{"dataset": "telescope images of galaxies (Galaxy Zoo DECaLS)", "crop_scale_min": 0.5, "norm_position": "pre", "bias": "all", "qk_norm": false, "layer_scale_init": 0.1, "shared_expert": false, "residual_init": "none"}
Rows from block 6 of a small image classifier, named by matrix and row number. Rows with one number belong to one neuron. Each number is 500 + 40 x the weight over its row's rms, rounded and kept within 0 to 999. All counts start at 0. Numbers have three digits each.
Before each neuron's rows are labels from the 100 images, of 14848, where the neuron reaches its largest size: "strongest on" is what is common among them. Only what is clearly more common there than usual is listed. The data: telescope images of galaxies (Galaxy Zoo DECaLS). In brackets: how many of the 100, against the usual share in percent.
# gate: MLP gate (model.blocks.6.mlp.gate.weight, 336x128), inputs 0-127
# fc1: MLP up (model.blocks.6.mlp.fc1.weight, 336x128), inputs 0-127
# fc2: MLP down (model.blocks.6.mlp.fc2.weight, 128x336, transposed), outputs 0-127

strongest on: roundness: cigar-shaped (25 vs 8.1)
gate.100:507559537550507538472414493543467494475454494405469463430536479456496500452480479474428449564553494483547491472492488435538503483512425549509548505498477487521430478536495507537570485504495478464490510497401429448434587491509501525517469412536560508465514474565513506471517461421543455486527482493510483492531555538475484480513488560523462559484541525451523525465516579447487474578545
fc1.100:558450516436460539527592516518457546536462630597506468509520486470452469506470449505518514504485533510473477454532527553526537503492536526469460518541620542491500505439491545473513506501473535512526510500595533507543526444483442538510477527463415581515521507447438397484500463536453534542435497529489533494470496474460526512499450491419507483512480466507493466468454461506489553532508
fc2.100:538461443466479496544507478507486495532535483405513461509533522490559527486481442519505504507545516492497528481493472503522521484529522529534509542473401497539544474534534485514510476496518520497496533530513518439485445468554505395514482481487553503417522517495433501603528490502484512516335515501444504478526580503501531481412482614460486540507557561505442523511526552457479417499474

strongest on: edge-on disk: no (51 vs 24.7); spiral arms: yes (44 vs 18.8)
gate.127:525564479485511466463541537493557422584508466470439531480429540438464488541555477539503460406484580514433546473490497508523466484451510443503477499537516510438513464477521546468551514544415519494529480490483560534458536621498480485433483500517546454520460492432483508493500488526496481426549553523560528449524446514496459478501509524520540448531457478462472555538499432424479474508461
fc1.127:484576494493494529524519521495593493516532526487452510490457522534522601437575506532508494425460552488504526470493459509455429511455505481520490578482505520484561460521517548524505578471537522513526471460521467481480455463461512481450500467492510442558504526471485522571422450540460547494523533508537482496457542494452514421496569465554527484516517522373433509487473458407425490467460
fc2.127:549460494400560433505488467519505497482472517509500485490535503473465552479587538486494490458527402496547518568449500481520512504544529493443531558542547531500547547520557475470525490433512472507471498506557441446520539490460494523537497483510506497466543526558495420460596431510530516448517498476524493519446573478519594497458470581522548499479534560511443497468551525466524593446546

strongest on: roundness: round (43 vs 20.3)
gate.256:504503538461481556448476465507552479467489519535500509481468489482486488498465513479530514510505465495536472520454457494438440489509438509419500512530492496542498522493510534606425514419562509513557532464528389393452537527449459524431557546533523553510520462476554490478470510492540418594472484466485551419534567598554541534510509506462448503477471545502466459512522476533508508479518
fc1.256:484495471471498529453485517538502499502479429507535557481543469549514490448578561490561471537514482543536498540476497478400521479511478448476518482534483487522507518507493544559457507453513508485548474510509526516408468520531551532486482583450505454535574573552573517500462435529554426523514482534482514457584448577494449526525545496537444523551465524562463532559557428576525459470475
fc2.256:479521501558525481488535538525510509513524513554414492521549524590535467437471509485503490527554530443508531529473493497553434449488479462478524532463468498436526586432484479467455517547586482513468417508566528545468495504511545616441499533469489530481487557515500506464549456474350512520548504471462564439503491440532521454466493480497525497520446479519475504484477467476478509567541

strongest on: roundness: round (44 vs 20.3)
gate.3:469508473499464589447444442429503485542507407549514548491505451483507489529489552540480494464582514461594513522498471527533519533535459538505476556530514557540455537492543510483494513493509455525502492446514441521460467463526473538473549434452534462538418528436515533508438396560502530514567523455457525573547511493463513452467563519499446545512505587501456462498534462541477492461502
fc1.3:421529466564474571526527509523505521440474477471549536504494603544517567508456507509497469464425541530423482501534540563452537536490577531549555468494524510520519509497473480531499480566551492537433504484464457468478460529448477436505555522408508544555488566532467443475470591566468546514530530489507533433509521470547516575531503496512539473563473454498514472479505544513457484482566
fc2.3:409578499526479460545487502491509506489500504403449475496485565539486466552510422517511613516441447499489500440510449525462533460570565534565467536533446455499489535500417514521479501567463502521424464422473473462477513486461506502439514479508398534467521478525566523522491470508421491524482494509529552494524479481471409478537489529460472486518418486511525441490490489472522496531550

strongest on: roundness: round (46 vs 20.3)
gate.224:424477491530403541498523490469448509438437510445541482474431423485485529524519443507434429497528503468550505518471501523535509515571516460439449493521435497550469507483445472520494488458511511577510525527559493403468630480514470472483468501500432498503475487394477468499533529559550474582486423516467496494484544528504494519486511473533499499471448468521475542445508459555444513502513
fc1.224:511497436448517507485514468543504590549574463557530500562581514521457518472470497509426551575478540474442604510528473468425529434519472510497525451410515509482476429533502498474441497536469463496496470503453475508511461524523518573487474440495577550542496538615485503517440430526492463494554508526511489495469471500483496563497485517465519536419534502467512518553541540494481457456514
fc2.224:497464432511530502430529491595502493569533493442452512506491495451488473489511546453528510504550502537505496481427415513509506533461441564546499500588458466533528529551568488514407515461503509500452425504454492475492488562435450503489568481497468430526555551472454581448493496468577545495493499479498503440463482500550490486502491574526466564537512444435482514454468466452466439510494

strongest on: edge-on disk: no (96 vs 24.7); spiral arms: yes (90 vs 18.8); bulge size: small (62 vs 7.2)
gate.188:489515525467558494533502468550490522480491510495503546527476519482492543472509493473471495493424494518539471508468578537484546565507478482545495474469493492452427543506516521489453549488533499526567516549566534449536557458540535522564444526400411417451505469492540495444506517422441485468458477512533433485540540503484496582551549509487539545557554429549500484495480481509528480382576
fc1.188:511453512544523460567512500495502509596451534508470481529483487423424521506480535427470453472519479459544525527455526479609531467487457597478541494523531539480429510450501520510447479462451480546482467494467510416470461413477442457569479560462470512505478544448525448600476473491492492487512465458474488436528456523487498539445514519553515508481510598462449500472527528474459542490469
fc2.188:450569493547473467539483458497508536570528561476438554487550517561456499481460531481452493475433418538486518536482505489454502560497527487504436561535545474501519587461531538488497560474518516500609506460509495533513479554525473623490504527422551488472461553493488518561433506476455476507487466489568562512473503551526457518448498411438468568484511477492495489533561488500496546527503

strongest on: roundness: round (43 vs 20.3)
gate.83:512547476535489494528537481483493431445505466466543491457455473461538498516492573474516532427542531511520478500507494579480520478406482462447504437426596500459440489493499480521490456476456466461565514549508468481477544461483551504465444497516478621415565540452512451508496538547460513532534436451546470426520518537503514449510481567557511550489534522434455492531498501502491479415509
fc1.83:535552509531489524543482528467483595498537489545552524480504540507514467470524597428480512474516480544475419419488512528447539429457505487473528500563552457537496423495475481566431463485514399487488543524474513473514507507535511474508466474471511492454523450618551422490536447489438462525528555486556531479490532526494492522480466510480523526511446393548502512556498541445499441495515
fc2.83:440492447501460528551507391523510473570541480460420434491443499468419498534552442503495524523502456509459449497522486479451578531552523514487547490544491487490465481506481522413472457491502452482491465522431476487495467554469526468488466594569557519529454494474491506523544500576509501491480489494438473511501470530457464492546562535626456448472455475557493483539506439501474459507559

strongest on: spiral arms: yes (40 vs 18.8)
gate.47:590539561508529503531442529488442453436459522397516524467485481500472440479489435439552486466522492473494447550515445477506494485524517476543506473495396414467590497491434535512508526487493497440560516495519556573564532497495503456461548565451451491433484529480484485473475540497520479502490508538456501489566534510544546511435444567469476498548557511519476503455532506574484555519545
fc1.47:482506494486484521484454500552496498492502499504536548538491465516486564498489505509491500448464491394470531488560603477523541477536512495523532521510504483499491552498511550481516504504480472549420522476542487399486474507586448565510496514520516495449504521549439413481474490528556628492519486458454513500504463531471495557595511492636501512595463518502501547460492486590509455471497
fc2.47:553488496546531557528470479490526499508500515498539445431540483491556442500523474568521534542492482456553497503574532505580481556492440471515518507537429464543538509565559486556434440517554588508491561495461544536558520459467506503542513467540484460511479513445456475534452457434566448502534518494467539491415525583526431543548498444489488490495485518492495473480548396505451453466506

strongest on: edge-on disk: no (94 vs 24.7); spiral arms: yes (88 vs 18.8); bulge size: small (66 vs 7.2)
gate.311:536515380474508536491466463512523480457488480518505591489468497493488494466475506453477487490463512500441449525461467510479546555535477466495567509419468494481577423479449582565493500407493456519486544585474580478456440484523528505543469634487529431497510448525530484464513529505456519508477475540568476503521542433478546504563508466522526556456502542480495520502462501492495467519553
fc1.311:525467549435474537515509461571466502480540476498546477566501526494529492487543505539537468489504537457483505512551505506510490485530508511589487470517471449520589534507529485533433494475559507502558501482452492510529496507490508509536536523442432417562430457616505470482449463620441494473483548573500531556455558523427441550465505483492506547495564478526555510466463560455514435523478
fc2.311:536562473528507506487479508514493523415486531451614548495491509519544456562485480500505502497479475495495436504512494498478531499458527575504594505476541507487533516539530574515576535472475488511500374502491608501505491473515496449496481426504529502512471495487628450517504503428483488499463499485480516486544542475513454483500564480409490501493471524476435515513557536534457552462389

strongest on: bar: no (35 vs 12.9)
gate.182:544565474488495521493436478492385522503528522507549518442509475498607535500397495562499594472481510442477514525479477499554503545506490509550473515507523464503517485539515475450476478437514441489416468472447524490509514633549435503529444517460530440448461454538548501503475548544524521511436503508497474492424507450490489478485471445454459536496544443463508482519532494469452498459558
fc1.182:532535584417528551503506524481498512508391548463528528455466423476552459495464576525444541490443489497462435559416469492500486440476561481530509520515517508505450512468513488515522463460448494507484567578502415507533508604520485483525496409483532490525483474490535491517411564517520551501542433471478497535539491479531505531466455487548549540493535469532559507534524516482495504417507
fc2.182:466471460524396487485513371498489455550465514490512457564578473505501437477512480522413484479450529502522529490495473474457464531456427555461509498510559528525431489512575524496526503491522445446574513546501557457464491466517513519441531421502515513543501517539448467475552412530449469560485498514492550468442534514502535507510437517517487503523546478454521585517491500504394521516512

strongest on: roundness: in between (60 vs 33.9)
gate.102:503497567471492561486543519559518435436465521516439480536507512506370537571515465436547541479533454507546513587480480513475427455477511476520521526497508545531460549442536457448523471526518443523526544554473494582484462456464519487502513485498506467456497459490576525507536458489522433510505544616493546469568442513512498446479503512504445518513439452537573502463447498512539536474508
fc1.102:476499533529569440496533553511500425502515490464462488504565484531548548538520482522527526458485417557465531579496479477478534453480559405497472509498430510517499520551493475475528530395471547449537471438400417553547544463495486506521577501526467505485442557481483521552481424440573502484494475486539483522499497519567448484489428489450482485516482489515568497483488531480495473431461
fc2.102:529484538474497457400529598553516552532561477488472485475493525489565554620488501502490524527612549506490464494506530447446540533487584460549453570517520510479455499466551500467439482494450501490444521573459478523456516554522507536520505465514552502537490453485528476506553485491455530556512433480558437413488515512504512510501504475504505495411430531505480476497504515567546529526463

strongest on: shape: featured or disk (91 vs 30.5); edge-on disk: no (87 vs 24.7); bulge size: moderate (39 vs 6.6)
gate.88:504500509434510454491477461458461589527506464560390517537479515441503507531496546518473476535535550512489476478437507521512474393482537461511472534502504456553486525587615473532500496494439439496493548479516550420520490424530484503515579502490500487547483516473508555579544526470488502469542513451531508453462476487561539454551537485403424488494549516507478530492442458501507473496549
fc1.88:545592542502509471503455459548483500494429501470428534565485542487489482473473522438493480483497473456444432561453537520485474416470525514555505490440510441532517461552497433542512439591486490429500531543568513495510517494471475561444488506426471425526464473457483492517487515505476487503426507500457550493462530445529508511587495480485382521443507456490442493526477536482491477515577
fc2.88:528434451496528530483449469511473469536552533444402501498510503582455574512488487495496507497483472468459506538438525540468479547474499531542522529585413524449413547528439533446507495439507545493453487439503456426501458425518508475522446520569471503491511512490512485507447483537576427466460483538515441536520514520520538479542476439473510493500517541469554519597514427566493526516534

strongest on: spiral arms: yes (39 vs 18.8)
gate.8:472513572515449479502543512400565511529518552533446546534533531461489522513471502480476513520496533511506434549460471490546500509526498536491466577557522480543527499574532508526484468486496571537544549484504460434535508456438541373530495519479499580501564497468525503478524514516548567446491492448475518479468538539506494493430473444538458433375474514447475531493478562492481564545486
fc1.8:449512502546529472549494484505436554521569518513497515529563554518443487513530475453493549454487573605522508635470463423596502482460464478505482558506470508494481487537516552577475498554504565479528489465471488539537449498466534510491500504458488495539566538529479513457542467581482558482541492509540453494472462468511458525533460490563519475486430495450581512560518550486532477537551
fc2.8:576506460534529458478509501479432536523430502490478470462537508510421516535503502505534488502478532528465510474488538505521575536495413561515526499605484521575493540515506458464472488521440524488422393459534547508507496455512521524494497564525564511428480552494518587531497498515453509509423533499510516514534398547391536495455527524556454511496488515438552496502561526540516529467462

strongest on: spiral arms: yes (44 vs 18.8)
gate.43:485529521516512387573522420500513538583463500507475528484473485468473462499402522538456500553461520477466461537474507469498477538527513501535518613590498474605497506498520418589532517511495523500444524459520502461484480515512521511451565485496480469518426590497555493547568497453485514494490564493489523456506516581497479506491515454428516496470532440516453455497532500489520491446561
fc1.43:477532511530488474456535524464458499491521528512587492435538492522567525471480564514544454429532573533538543498466562417484549532546512480470509527528506521473467451489538513491489555433430442516465518450467523606538478554499513535490508519511573595486523464530403494470532554470456478551511454464511510499536526481517435552462476466462497479462511463532558510535508470546476514590427
fc2.43:509502578541435505436527445489456543482455488517543467492457486600523449523496508523507465528470570535533490417505510501539483495514474437472451486438547533496558505533555547524439482503494506500519526468530602516492467606482567476525469468451559509517447507461528515511459511538474537459523507460449562477563485542496550491446530526557455460541469471467450479428549488410505493472567

strongest on: edge-on disk: no (76 vs 24.7); spiral arms: yes (72 vs 18.8); bulge size: small (47 vs 7.2)
gate.80:508496465497482545492491529449476539565491502534602563552558480553531589468516524456492535519535552428528537514478489431537518516473465498522543502466450528495481595469563586533491466596521498509563540478512458535512514508502532448526467502581525467524545517575415496465486526493469433493511523531541499527511416511470500519502524563454432514504480439500508479525509492498532427410498
fc1.80:520532475495487525552535481569431484518511496485478552511481542513560430566508562480526518529486509515468478489516482545522514515504448522461539484500509492506556505436551531509510517525464467506471441498536477494472448503531482490558567490545481397517486538550435525539467575481542488512518534428571484483560435412421592470526560488439471462485488499534533407498499501489424478448598
fc2.80:504533518458459440596501540496496534550445463592581461549513455556609500482478475508510494514477519506504474451508486506463513510478500505505462434473541481451524449431434606468481452543491516507504548501471460464537532499520540424488535467511531497408460519506586435498428521474483479470469545515460502547505485490564455507511562453491430454507434541516488494490466473493491454490429

strongest on: bar: no (32 vs 12.9); bulge size: none (28 vs 0.6)
gate.289:536546533467475525486406406506402531483506542450516471463470525505532501479462445526548509503491467502488477524496502508493542565545514512538479531468430503512501574466565490510490391469502532515436518489481519522508508467479486483523528441484534615564452543500493553557502502511477475536538492512495555495533484497534519517497443588486476591481383447538499521512547469553487543413488
fc1.289:432494490457409402495567506483554464542546543531458511472525527523461530536500492493517560521515520463566488506503591447499437528461496551472500469569540474514531548508481536462442557519504422517490498525554515521514544532476467531441504448544483397480490557473404447562494565539544477482435500534435503535499615466511481507522485506469486492488442509478523472510535517457461505513506
fc2.289:471519461515531540441443439502466428549498486570526515441450483558489457565518492538503483512414462541504447476457504509523530543597472497528524475495442544553429455505536464612480493481477390523456486470492466519471503480474497419475543512495474501451562435558563446462504482497528499507487510498470432495519573512514535496568470538474538521518481476474585526572508528524497494505535

strongest on: roundness: round (49 vs 20.3)
gate.320:439459520546531496462488481470497445461451496486449443513464502445587545560573470509474536502479557526610503544542460520529504441485479475519488479564492537492472487471511477507535496510494448574503489536420542457557567518538474434547524559519544516567516492566529604496480479477453503580443550481460471498548514492496567486500471545476516507451514518499494453512539482469452421480573
fc1.320:476502544459440518463529517484517500493495455455527539576493463459480483568452526484496539498554489494465522544453508430513395475507433490443530498471511493518548443482471531537456492382537506454466479527546508535473438461531447557436481467460561427482503519477502477434531565525512460505522451507474471524500554558490409470493565487554524482454508457532471552528504499489481480595583
fc2.320:461548523532511539555460521419472480483531521499487419488516433502492521559527497547428505528481517428490531445529550523507511497449483556548549513513500553433438502499533547421487563572372503520500485478457498472443524429507562506525468505516544472515551533495591497506472576475460512499501541471540487469481485510509514546575570452491529443549554519520549455451512470530531467479451

strongest on: edge-on disk: no (65 vs 24.7); spiral arms: yes (61 vs 18.8); bulge size: small (43 vs 7.2)
gate.196:523510562452492521467561473491486458421483512524472467463504475475501593575523516514485444505540465469514435494456478523478511463543541549525505540420488538506546535537438578528542509566541527463489510504475440485461475456508418502450494451481472394498584538568507476497457468484504579432440489481552529486466557502546456450484419507528512485469444519448562453543504483461515518504508
fc1.196:625464470488499528497532420462468516491488522532562510455527434506552463544481545458444488513438521504513488541511464419542520448581549444435496533541556462502499517551471541493453450449547512492510501517467487530489502494498490499482418451495497476463501479500514521476508431546470509506537512507492445548483563463545489625440471470525467538478486390431550514493449537454495501538526
fc2.196:427456541508506516592500521504449530483432495527469579496495537514498472524509485502479488489409593480480526510489509484460454611531440538526453564478526518512543557505489545449558567529510541485504522481481468561496541493459487478502475489510483544569559521494468492494513525554571504524462461488469495469600530439409498483492461477560479482479433493520525578544458475484453513435575

strongest on: bulge size: small (25 vs 7.2)
gate.212:540572585509529536487422491524514431534513475498457487559535562473525504577482413489454424475514564491490525518508500502489506477480531524481502541451467477572477562502510521501496490574578492484487478454484529506478479488499574435472563449519464462491535502548554448543443522473525505464449528566524486446617585494552507565480563464475465475517537554472495482480453532534547514467501
fc1.212:514508446530491492551514444476503465519452469510504530526541477549445522471496523477423451588430534493419587516466457523485515493507485545512471507538458528538504514469505549532499462459517536509563475554504497476558513490524497504556474478512452514520500467453486502541458455511578463557452634494477456606477546482502529523484539489546387464506437547439495497475446499566497509467440
fc2.212:516502548571547535437546536486490486502527481519517467489515496470532524449474524466409466516485499486457482393483460546489493524543475491519413557500549492530530504496519521503444424453380429512490489508528551424467529470476481600495549480520513488506569524518540516567524467514474509471484511439516486484528544498557470494452514433494484485517395433546549527418535538518505513550451

strongest on: bar: no (30 vs 12.9)
gate.207:492481511472518527501496493517446512476543389480550548465576587497467515490548468415552422490501506500511469543519480523551501520540446467511478453485530475568500540458520481492556549484533551495463510495490493493520619493451482470468487550465573451411482545552519549466521494526520471418458483484533525468508477479422525553487492512575425495449438502457437495547527570481490506465488
fc1.207:549497456542518554495512467521472478517435497525660425486581538523436507508540487530547483408587498480526491523463413468533490506467459494441507513472526525474543477453477487469519574492538561598478458555567511506456491502523473604456519504524473438493484492470541432474519535500519485464560505468499499530541460478444531510496572565552466510500494472517501499499497489493509472474496
fc2.207:572539457515494539486494464508490519523554509539568494459533519559562504460510564491510497512415503524482471473481537501506557450509488512424498513513455506582520532482449493486429483514436503503523533499503392498494468500468492453493537474471549499548509417506439427564475484570564525478601538507525509528456628526455518497427474491492508466507578499525488467440480549509447559498499

strongest on: bulge size: moderate (25 vs 6.6)
gate.247:500517498533534487499499538525508490537586547483528534466506464440498499506474514567531513423511475467490510466503515506546487583429492530494551534462485488543484521500420469530526501457532489481507504522513479458506474488524424536490486497411464481442466443465478473564530458486509411481542425401519535533431423472461541479591605421538521506514467477524540498481437524481440529556560
fc1.247:430507488489618510508528522491536442535473490469509460580528526465445539434473480515471459502487490574491539456508479481561493524537562475466536476503436510523493521540467410474574549525500491494516441526489573533539482460555519445529524494438461449538464542488572484521573493517495428537522464508441487513531468442483567442537454535491409458450493578456491520502481534438488513501493
fc2.247:449447495553506458557517509483560496529407522564524479516530501526565548449510499489410508515538483475506451471510528473500449486402450497485492397503534552405466492521505466446502483520468620501519519400525482458515490478437525481521496474412446493435515517441503523513515489411501506495511508489523515474561485575479555466550512523471516465515447466582514499500506491444522508493495

strongest on: shape: star or artifact (29 vs 1.3)
gate.280:466463536492548499510528483571449487475486501501545548506555547532442458521454553499518481498519459457479473482423485482491533546501471482509533423477468483489511553475505444406450468436544530507518590453533545480471534446528441467530442447560494514506550474507513485471582496508578532489435480536477464586506457568423472557544504470550493510522546530536426499523464448528552500545430
fc1.280:478525499514440456540573517450514490557524402414481471583519475447508490543581486472447546473532431515481463587531510508478435508525487546498502559493542461500550517550494514443575506414530500529419521425517452486506544525509493553490521459497505527517483518487501495512418588513443499551485531516528476516493486519530490495439470489549500457508540499487522506455410533508420533447545
fc2.280:533495493523491493480509467485494433486558461567529574514558497538478575521522535502456503488491600510538501551480512557459500504456506518564487425435500545458527491505526547502460495485447519462555543497516578476556510559470435445507508489555593503489472464486569467469506509460466535541436482486543480436604556466499526459481514462547469480515455577486481520563441422504475533511444

strongest on: shape: featured or disk (60 vs 30.5); edge-on disk: no (54 vs 24.7); spiral arms: yes (41 vs 18.8)
gate.170:536466471461449495470475437438564472485576508550506530448472508537480472498496492444500551474569467515507476520437471519562531463475490510487498553422581547581448510489420478543495510547492479446509497573542532531494454503482512501441475520423441460571469489511536513522445544468556438482579504448496482556484545450506526539506589523575552478494475518472512518483521468490519499488597
fc1.170:531409473492527503525493468460489521466561507537533527537490538438474421450566500551482484546452524528514500428506559539514559508622467515458610530452463451484487505527483521548520513497485449523423548530516538520428463451531487493477510457494463580527463527474517510452496520495530562465522539509503472457509453475603503496459576520486480544552552503420525534494481460528495507447538
fc2.170:447598489567520518465499513511488517521503506407419479515533491481523492528507604501441502506485473470503478498485518503547483464391498475500558557520547502371473463514528482483544491509493486510493594481475455514508487550535498473508514482537476495491506547505567447523533510434549483483467490500490512559519568553471509485524524432607513492495466457518544503453492568469414489545412

strongest on: shape: featured or disk (61 vs 30.5); edge-on disk: no (56 vs 24.7); bar: no (35 vs 12.9)
gate.162:541446510538477526499561511513547518455499558467508473529491514485510394428528556430476469499480465590459459484517500505536543486602465453491467546476494453529577498550491460563509558524541499481491450510542523541522497485456501490507510506528470444482475499459467561556444523472441477533490522510512581501506518537499523483409476410458418517465517549495525549556502434568487510461421
fc1.162:549444465578501596494550578446494471448532525538445552484509489503507415489432551465493488514474472494498504511525510539485510528592510520503499473509583535513500493537474494583519464521553478469466504448391479462543475490530519515446486511503464452455450502496518540551453539494502542580464452450484529495507557501485455555524450479537500518425477536516572535434489437578491446516533
fc2.162:497524448599480565477460496494519494505496529477495519512484501451547504483518467510533502513496469537485523545492476519437481453437490526520545566541469453452557501459485553551501536482483536487529619476484578478484464466508492522502525415534550512559471542495522428491507507549597503531459493476474535527503604532514492519514457461569543445489518497553477564493612483508436446576557

strongest on: edge-on disk: no (50 vs 24.7); spiral arms: yes (47 vs 18.8); bulge size: small (25 vs 7.2)
gate.27:545537493577517557413526475536499507480601466581562447497515576535536516500535519448534522538529463495494544512466431459576512555409547495509462425492553484505527447454531508461462509460559517509485525528452560514438539512481486513468494602536521513515533477475463468477522486510423473561461496485486523506501485484462553549529465494450441507461549517463492443558497560489546463462527
fc1.27:506554415499517539492437514496487438467511452537491505523499504488517564493549477468432466447566506428491541539434485561483524515508535548421490566483522479495474499415445554512480476554478531513441496507476482503475406559500509496472456548486513463435476462506510516555515528526549533539529568528468503512491405396519515475564573490463507531480554592502431539537503473471499489519454
fc2.27:462510481559493518449535474491535520500507516503558482459496416543498543594543583487479505476538544447502419529523416497513550474504588482506436503450521435491497453554480529458503488523484559498510489553513474507495519494627506525529416511513542514485473507515544486476467509487485472520421565471552554575505525429498501478421486543545524469538571500434459487463492537538554482453482

strongest on: edge-on disk: no (60 vs 24.7); spiral arms: yes (54 vs 18.8); bulge size: small (38 vs 7.2)
gate.318:515504555520517605517512461494479544471498479455521569579527477488525616538503491450560506477564477499477479510488400386518528459471543519509507575465523500546479517548492498590524481442515517522493429531482505528484490476490435518459497564418554500539536476527529537485514578506520507447501522445489497521534516483461500479425484507564433488462466490490562461529459477468533478520431
fc1.318:438538555541509527492457512482495495505549508484415460482436561486507496460574515453513480571534467564493527491480536512528541494488532471558533490530452550490472467523506435503542475485495443428438580415523526533564513504531587429536502521492486563461441535532492545496443467484507566528500490505522521504567528455534448502549412507474432429544441455546465477475475538515490546483449
fc2.318:450496559548494465448454532465527435547474526504442528475531527431506554549522437481483469471545473507555470516542455530501441507500501515549452541488522418424558500518509409528524504547486468517534461482463577510431518518490483547444489478545565487491430546455552500470512533466470534518472523557467548523504419555547507447542573429490511520499552519570535490467512508462580456505458