{
  "color_jitter": 0.1,
  "residual_init": "none",
  "batch_size": 256,
  "weight_decay": 0.08
}
Rows from block 9 of a small image classifier, named by matrix and row number. Rows with one number within an expert belong to one neuron, the router's apart. Each number is 128 + 32 x the weight over its row's rms, rounded and kept within 0 to 255. All counts start at 0. Numbers have three digits each. After the name is the row's rms in percent of the matrix's.
Before each expert's rows are labels from the 100 images, of 14848, where the router gives the expert most weight on average: "responds to" is what is common among them; "place" is the part of the image that holds the peak. Only what is clearly more common there than usual is listed. The data: telescope images of galaxies (Galaxy Zoo DECaLS). In brackets: how many of the 100.
# router: router (model.blocks.9.mlp.router.weight, 8x256, trained with AdamW), inputs 128-191
# gate: expert gate (model.blocks.9.mlp.gate, 8x128x256), inputs 128-191
# up: expert up (model.blocks.9.mlp.up, 8x128x256), inputs 128-191
# down: expert down (model.blocks.9.mlp.down, 8x256x128, transposed), outputs 128-191

# expert 1
responds to: shape: featured or disk (79); edge-on disk: no (70); spiral arms: yes (56)
place: centre (72)
router.1 112:092151119161162106083110138154118104124094091101120150117162097192094083129116136152189152123149165104127154110090169133102133079119107113184194139139128116093087080073108088086118144127144134
gate.0 099:141119136101117070105091058101109146129110106108130122130106130050152175121129090085115087100114092096150127167102102144144103179074150095119135076102136118129086139125116141113179184153141173
up.0 096:120124078106115139134102123117113137154126107109108118119144040101074179089120098143085134109112160091182158198047112121153131139076112130128160125116105108154118086061137111108070189033170149
down.0 087:132127108177158124133158120119139048133109083118122058153153145103161165149130138120020176142121162128159158144075115141139144130136085166000094118078124071110096156140125119169094175114125162
gate.1 083:151097160196146117123139076087061127109121082120138159145181097090123145137138124106117118070164124142112188103201165135128175148121110078108107126150175073091156172149109134082114152095082078
up.1 084:178109154074132057172178113109103116164160120128134135119140123088123096150134120110087161081161051147132192171226164158141157137166083091118162187110147103140167162134150158166102113104079100
down.1 075:106161165194116120186142063130135117152175073142136110169113150140122113137092091102128087147097087118147171144136056123126078121146109100120214091095073118122154119172126124206140192125181119

# expert 2
responds to: shape: featured or disk (65); edge-on disk: no (52); bar: no (36)
place: middle left (39); top left (27)
router.2 110:072129152086113194170142108144085151145111085119155155134129154171134114103119181178137157157101134145150170171129118139160077139103085161089076139110131102118164132074088134195142132174156096
gate.0 036:171102211128086137124159155104202149112079127116097103061136111145176158187223157142175155158199118137116116092119134101135164087123107206153137081144142081162140134148142100160113153149102139
up.0 037:130127176151096141147194085141092191175101156106081155110079151187129107118128137169109145089118131144047087143101103126152169110143118086114172101164128126128141102136122149118127171114045101
down.0 035:147125156149164174147084128105058133135160083100187088118129107126138215070118135095118087208058103125124154079186085088132090107128065169139127162081114154117076110059129117204160102068187177
gate.1 027:128125089151121228143148091139159103130147183132110122105144116140123152116139160101092140098104103072098175104063083127204168151149066117149082127050188173206128102136125061118167120150118094
up.1 031:167078105126109243153145111114171089144150167119151090121124122103135136097123164142079142151099138108152115095146100094213140112136077109167107156077157201225095069133122053140156164147155112
down.1 025:184076135080150143165111152147150137176136148100170104137123186136129145129170149137157085138140065110055152145126165142137223119123063124171178118150138136159220074107113113125135133158128123

# expert 5
responds to: roundness: cigar-shaped (31)
place: centre (59)
router.5 100:154126179137144100152157179121141086107142159127157108130132073138156190057126079154097092117125175124104121105149117130141156168079125137132099133170107102097173149128155164148097118174152128
gate.0 112:146103174080137170138123130105121128118146100094097136160060133153137145154156189116137159143178094088097118120145133131134088157111109148098156104161138161089124100119095106138152173168126044
up.0 115:184143099104153150169125063099092158059160091150080111094140134112131078136148167109131121132177075135107148151129069096086102122104115100167102099125136147129061142135115082163200207122091178
down.0 124:137134132099111139064138143142117194138141096109108146116115110131145165146148141145128166119158161103148106130021101181136222130154175149143122138116133012128155096242086115098173188099169121
gate.1 108:098166134087116101170049151173143125092169159085141121068117126142092086146147126192147119103105160218184118141127186124156151171168118156112092124102165051159118165130110148097144127129122101
up.1 099:164105120187127099069217122097122137212094153149125117124162129122161175086130085098142160159130113055090109138116155138132136109122109108145139138190067165100106158129172111149108150171117122
down.1 098:128126171000138127137087143126143094116144107101126159121133117115107049131195139132201076152130129112146154154218125117137192133160145124163095107155165123088117172157175115101163123157108115

# expert 0
responds to: shape: featured or disk (87); edge-on disk: no (83); spiral arms: yes (73)
place: centre (80)
router.0 112:133174152110124138180116123095158138112119116116099069077034075133149185143113116102084071171186168092131150147137141085098150131079073099113142166155110171129140162145132202135129157145119145
gate.0 087:151161147131134159124100158189139059104155096138105151092123086153105130102116125072159149106105145103183105099198180142102165090092139210105124069127162134131087164161084093141105121067149117
up.0 094:140115076131139177148077155120171108073126131173134142182040099141149173099097116104105095122161117174134125151085146113101132121125100182126147099093106097165141109120084072099157095138051091
down.0 096:139155131085145138108173143140135190086138136080198109138147127124119111140111147121148142128172213126116042108138159180127148134105101115163056133161162164130085078158136124179111060137148132
gate.1 052:131100143159105144125075136086092109173156120086124147135121093164100119121149113087143130134136129175123085055189183132099113126148084113080108166147162059151155182153172125148147150115088126
up.1 050:151113176146113162114075185077112162159143096066130163129102110128128154111143116094158140151106117123127114081126142126102138110136113169097145173163152062148171198181177118133125149118111147
down.1 047:163117121193129132099132055149085096127089083112102120116070165132109179143143125157169115095166075123105174181143137104136106136162152120102151148147196143097100101068110138157116167184138139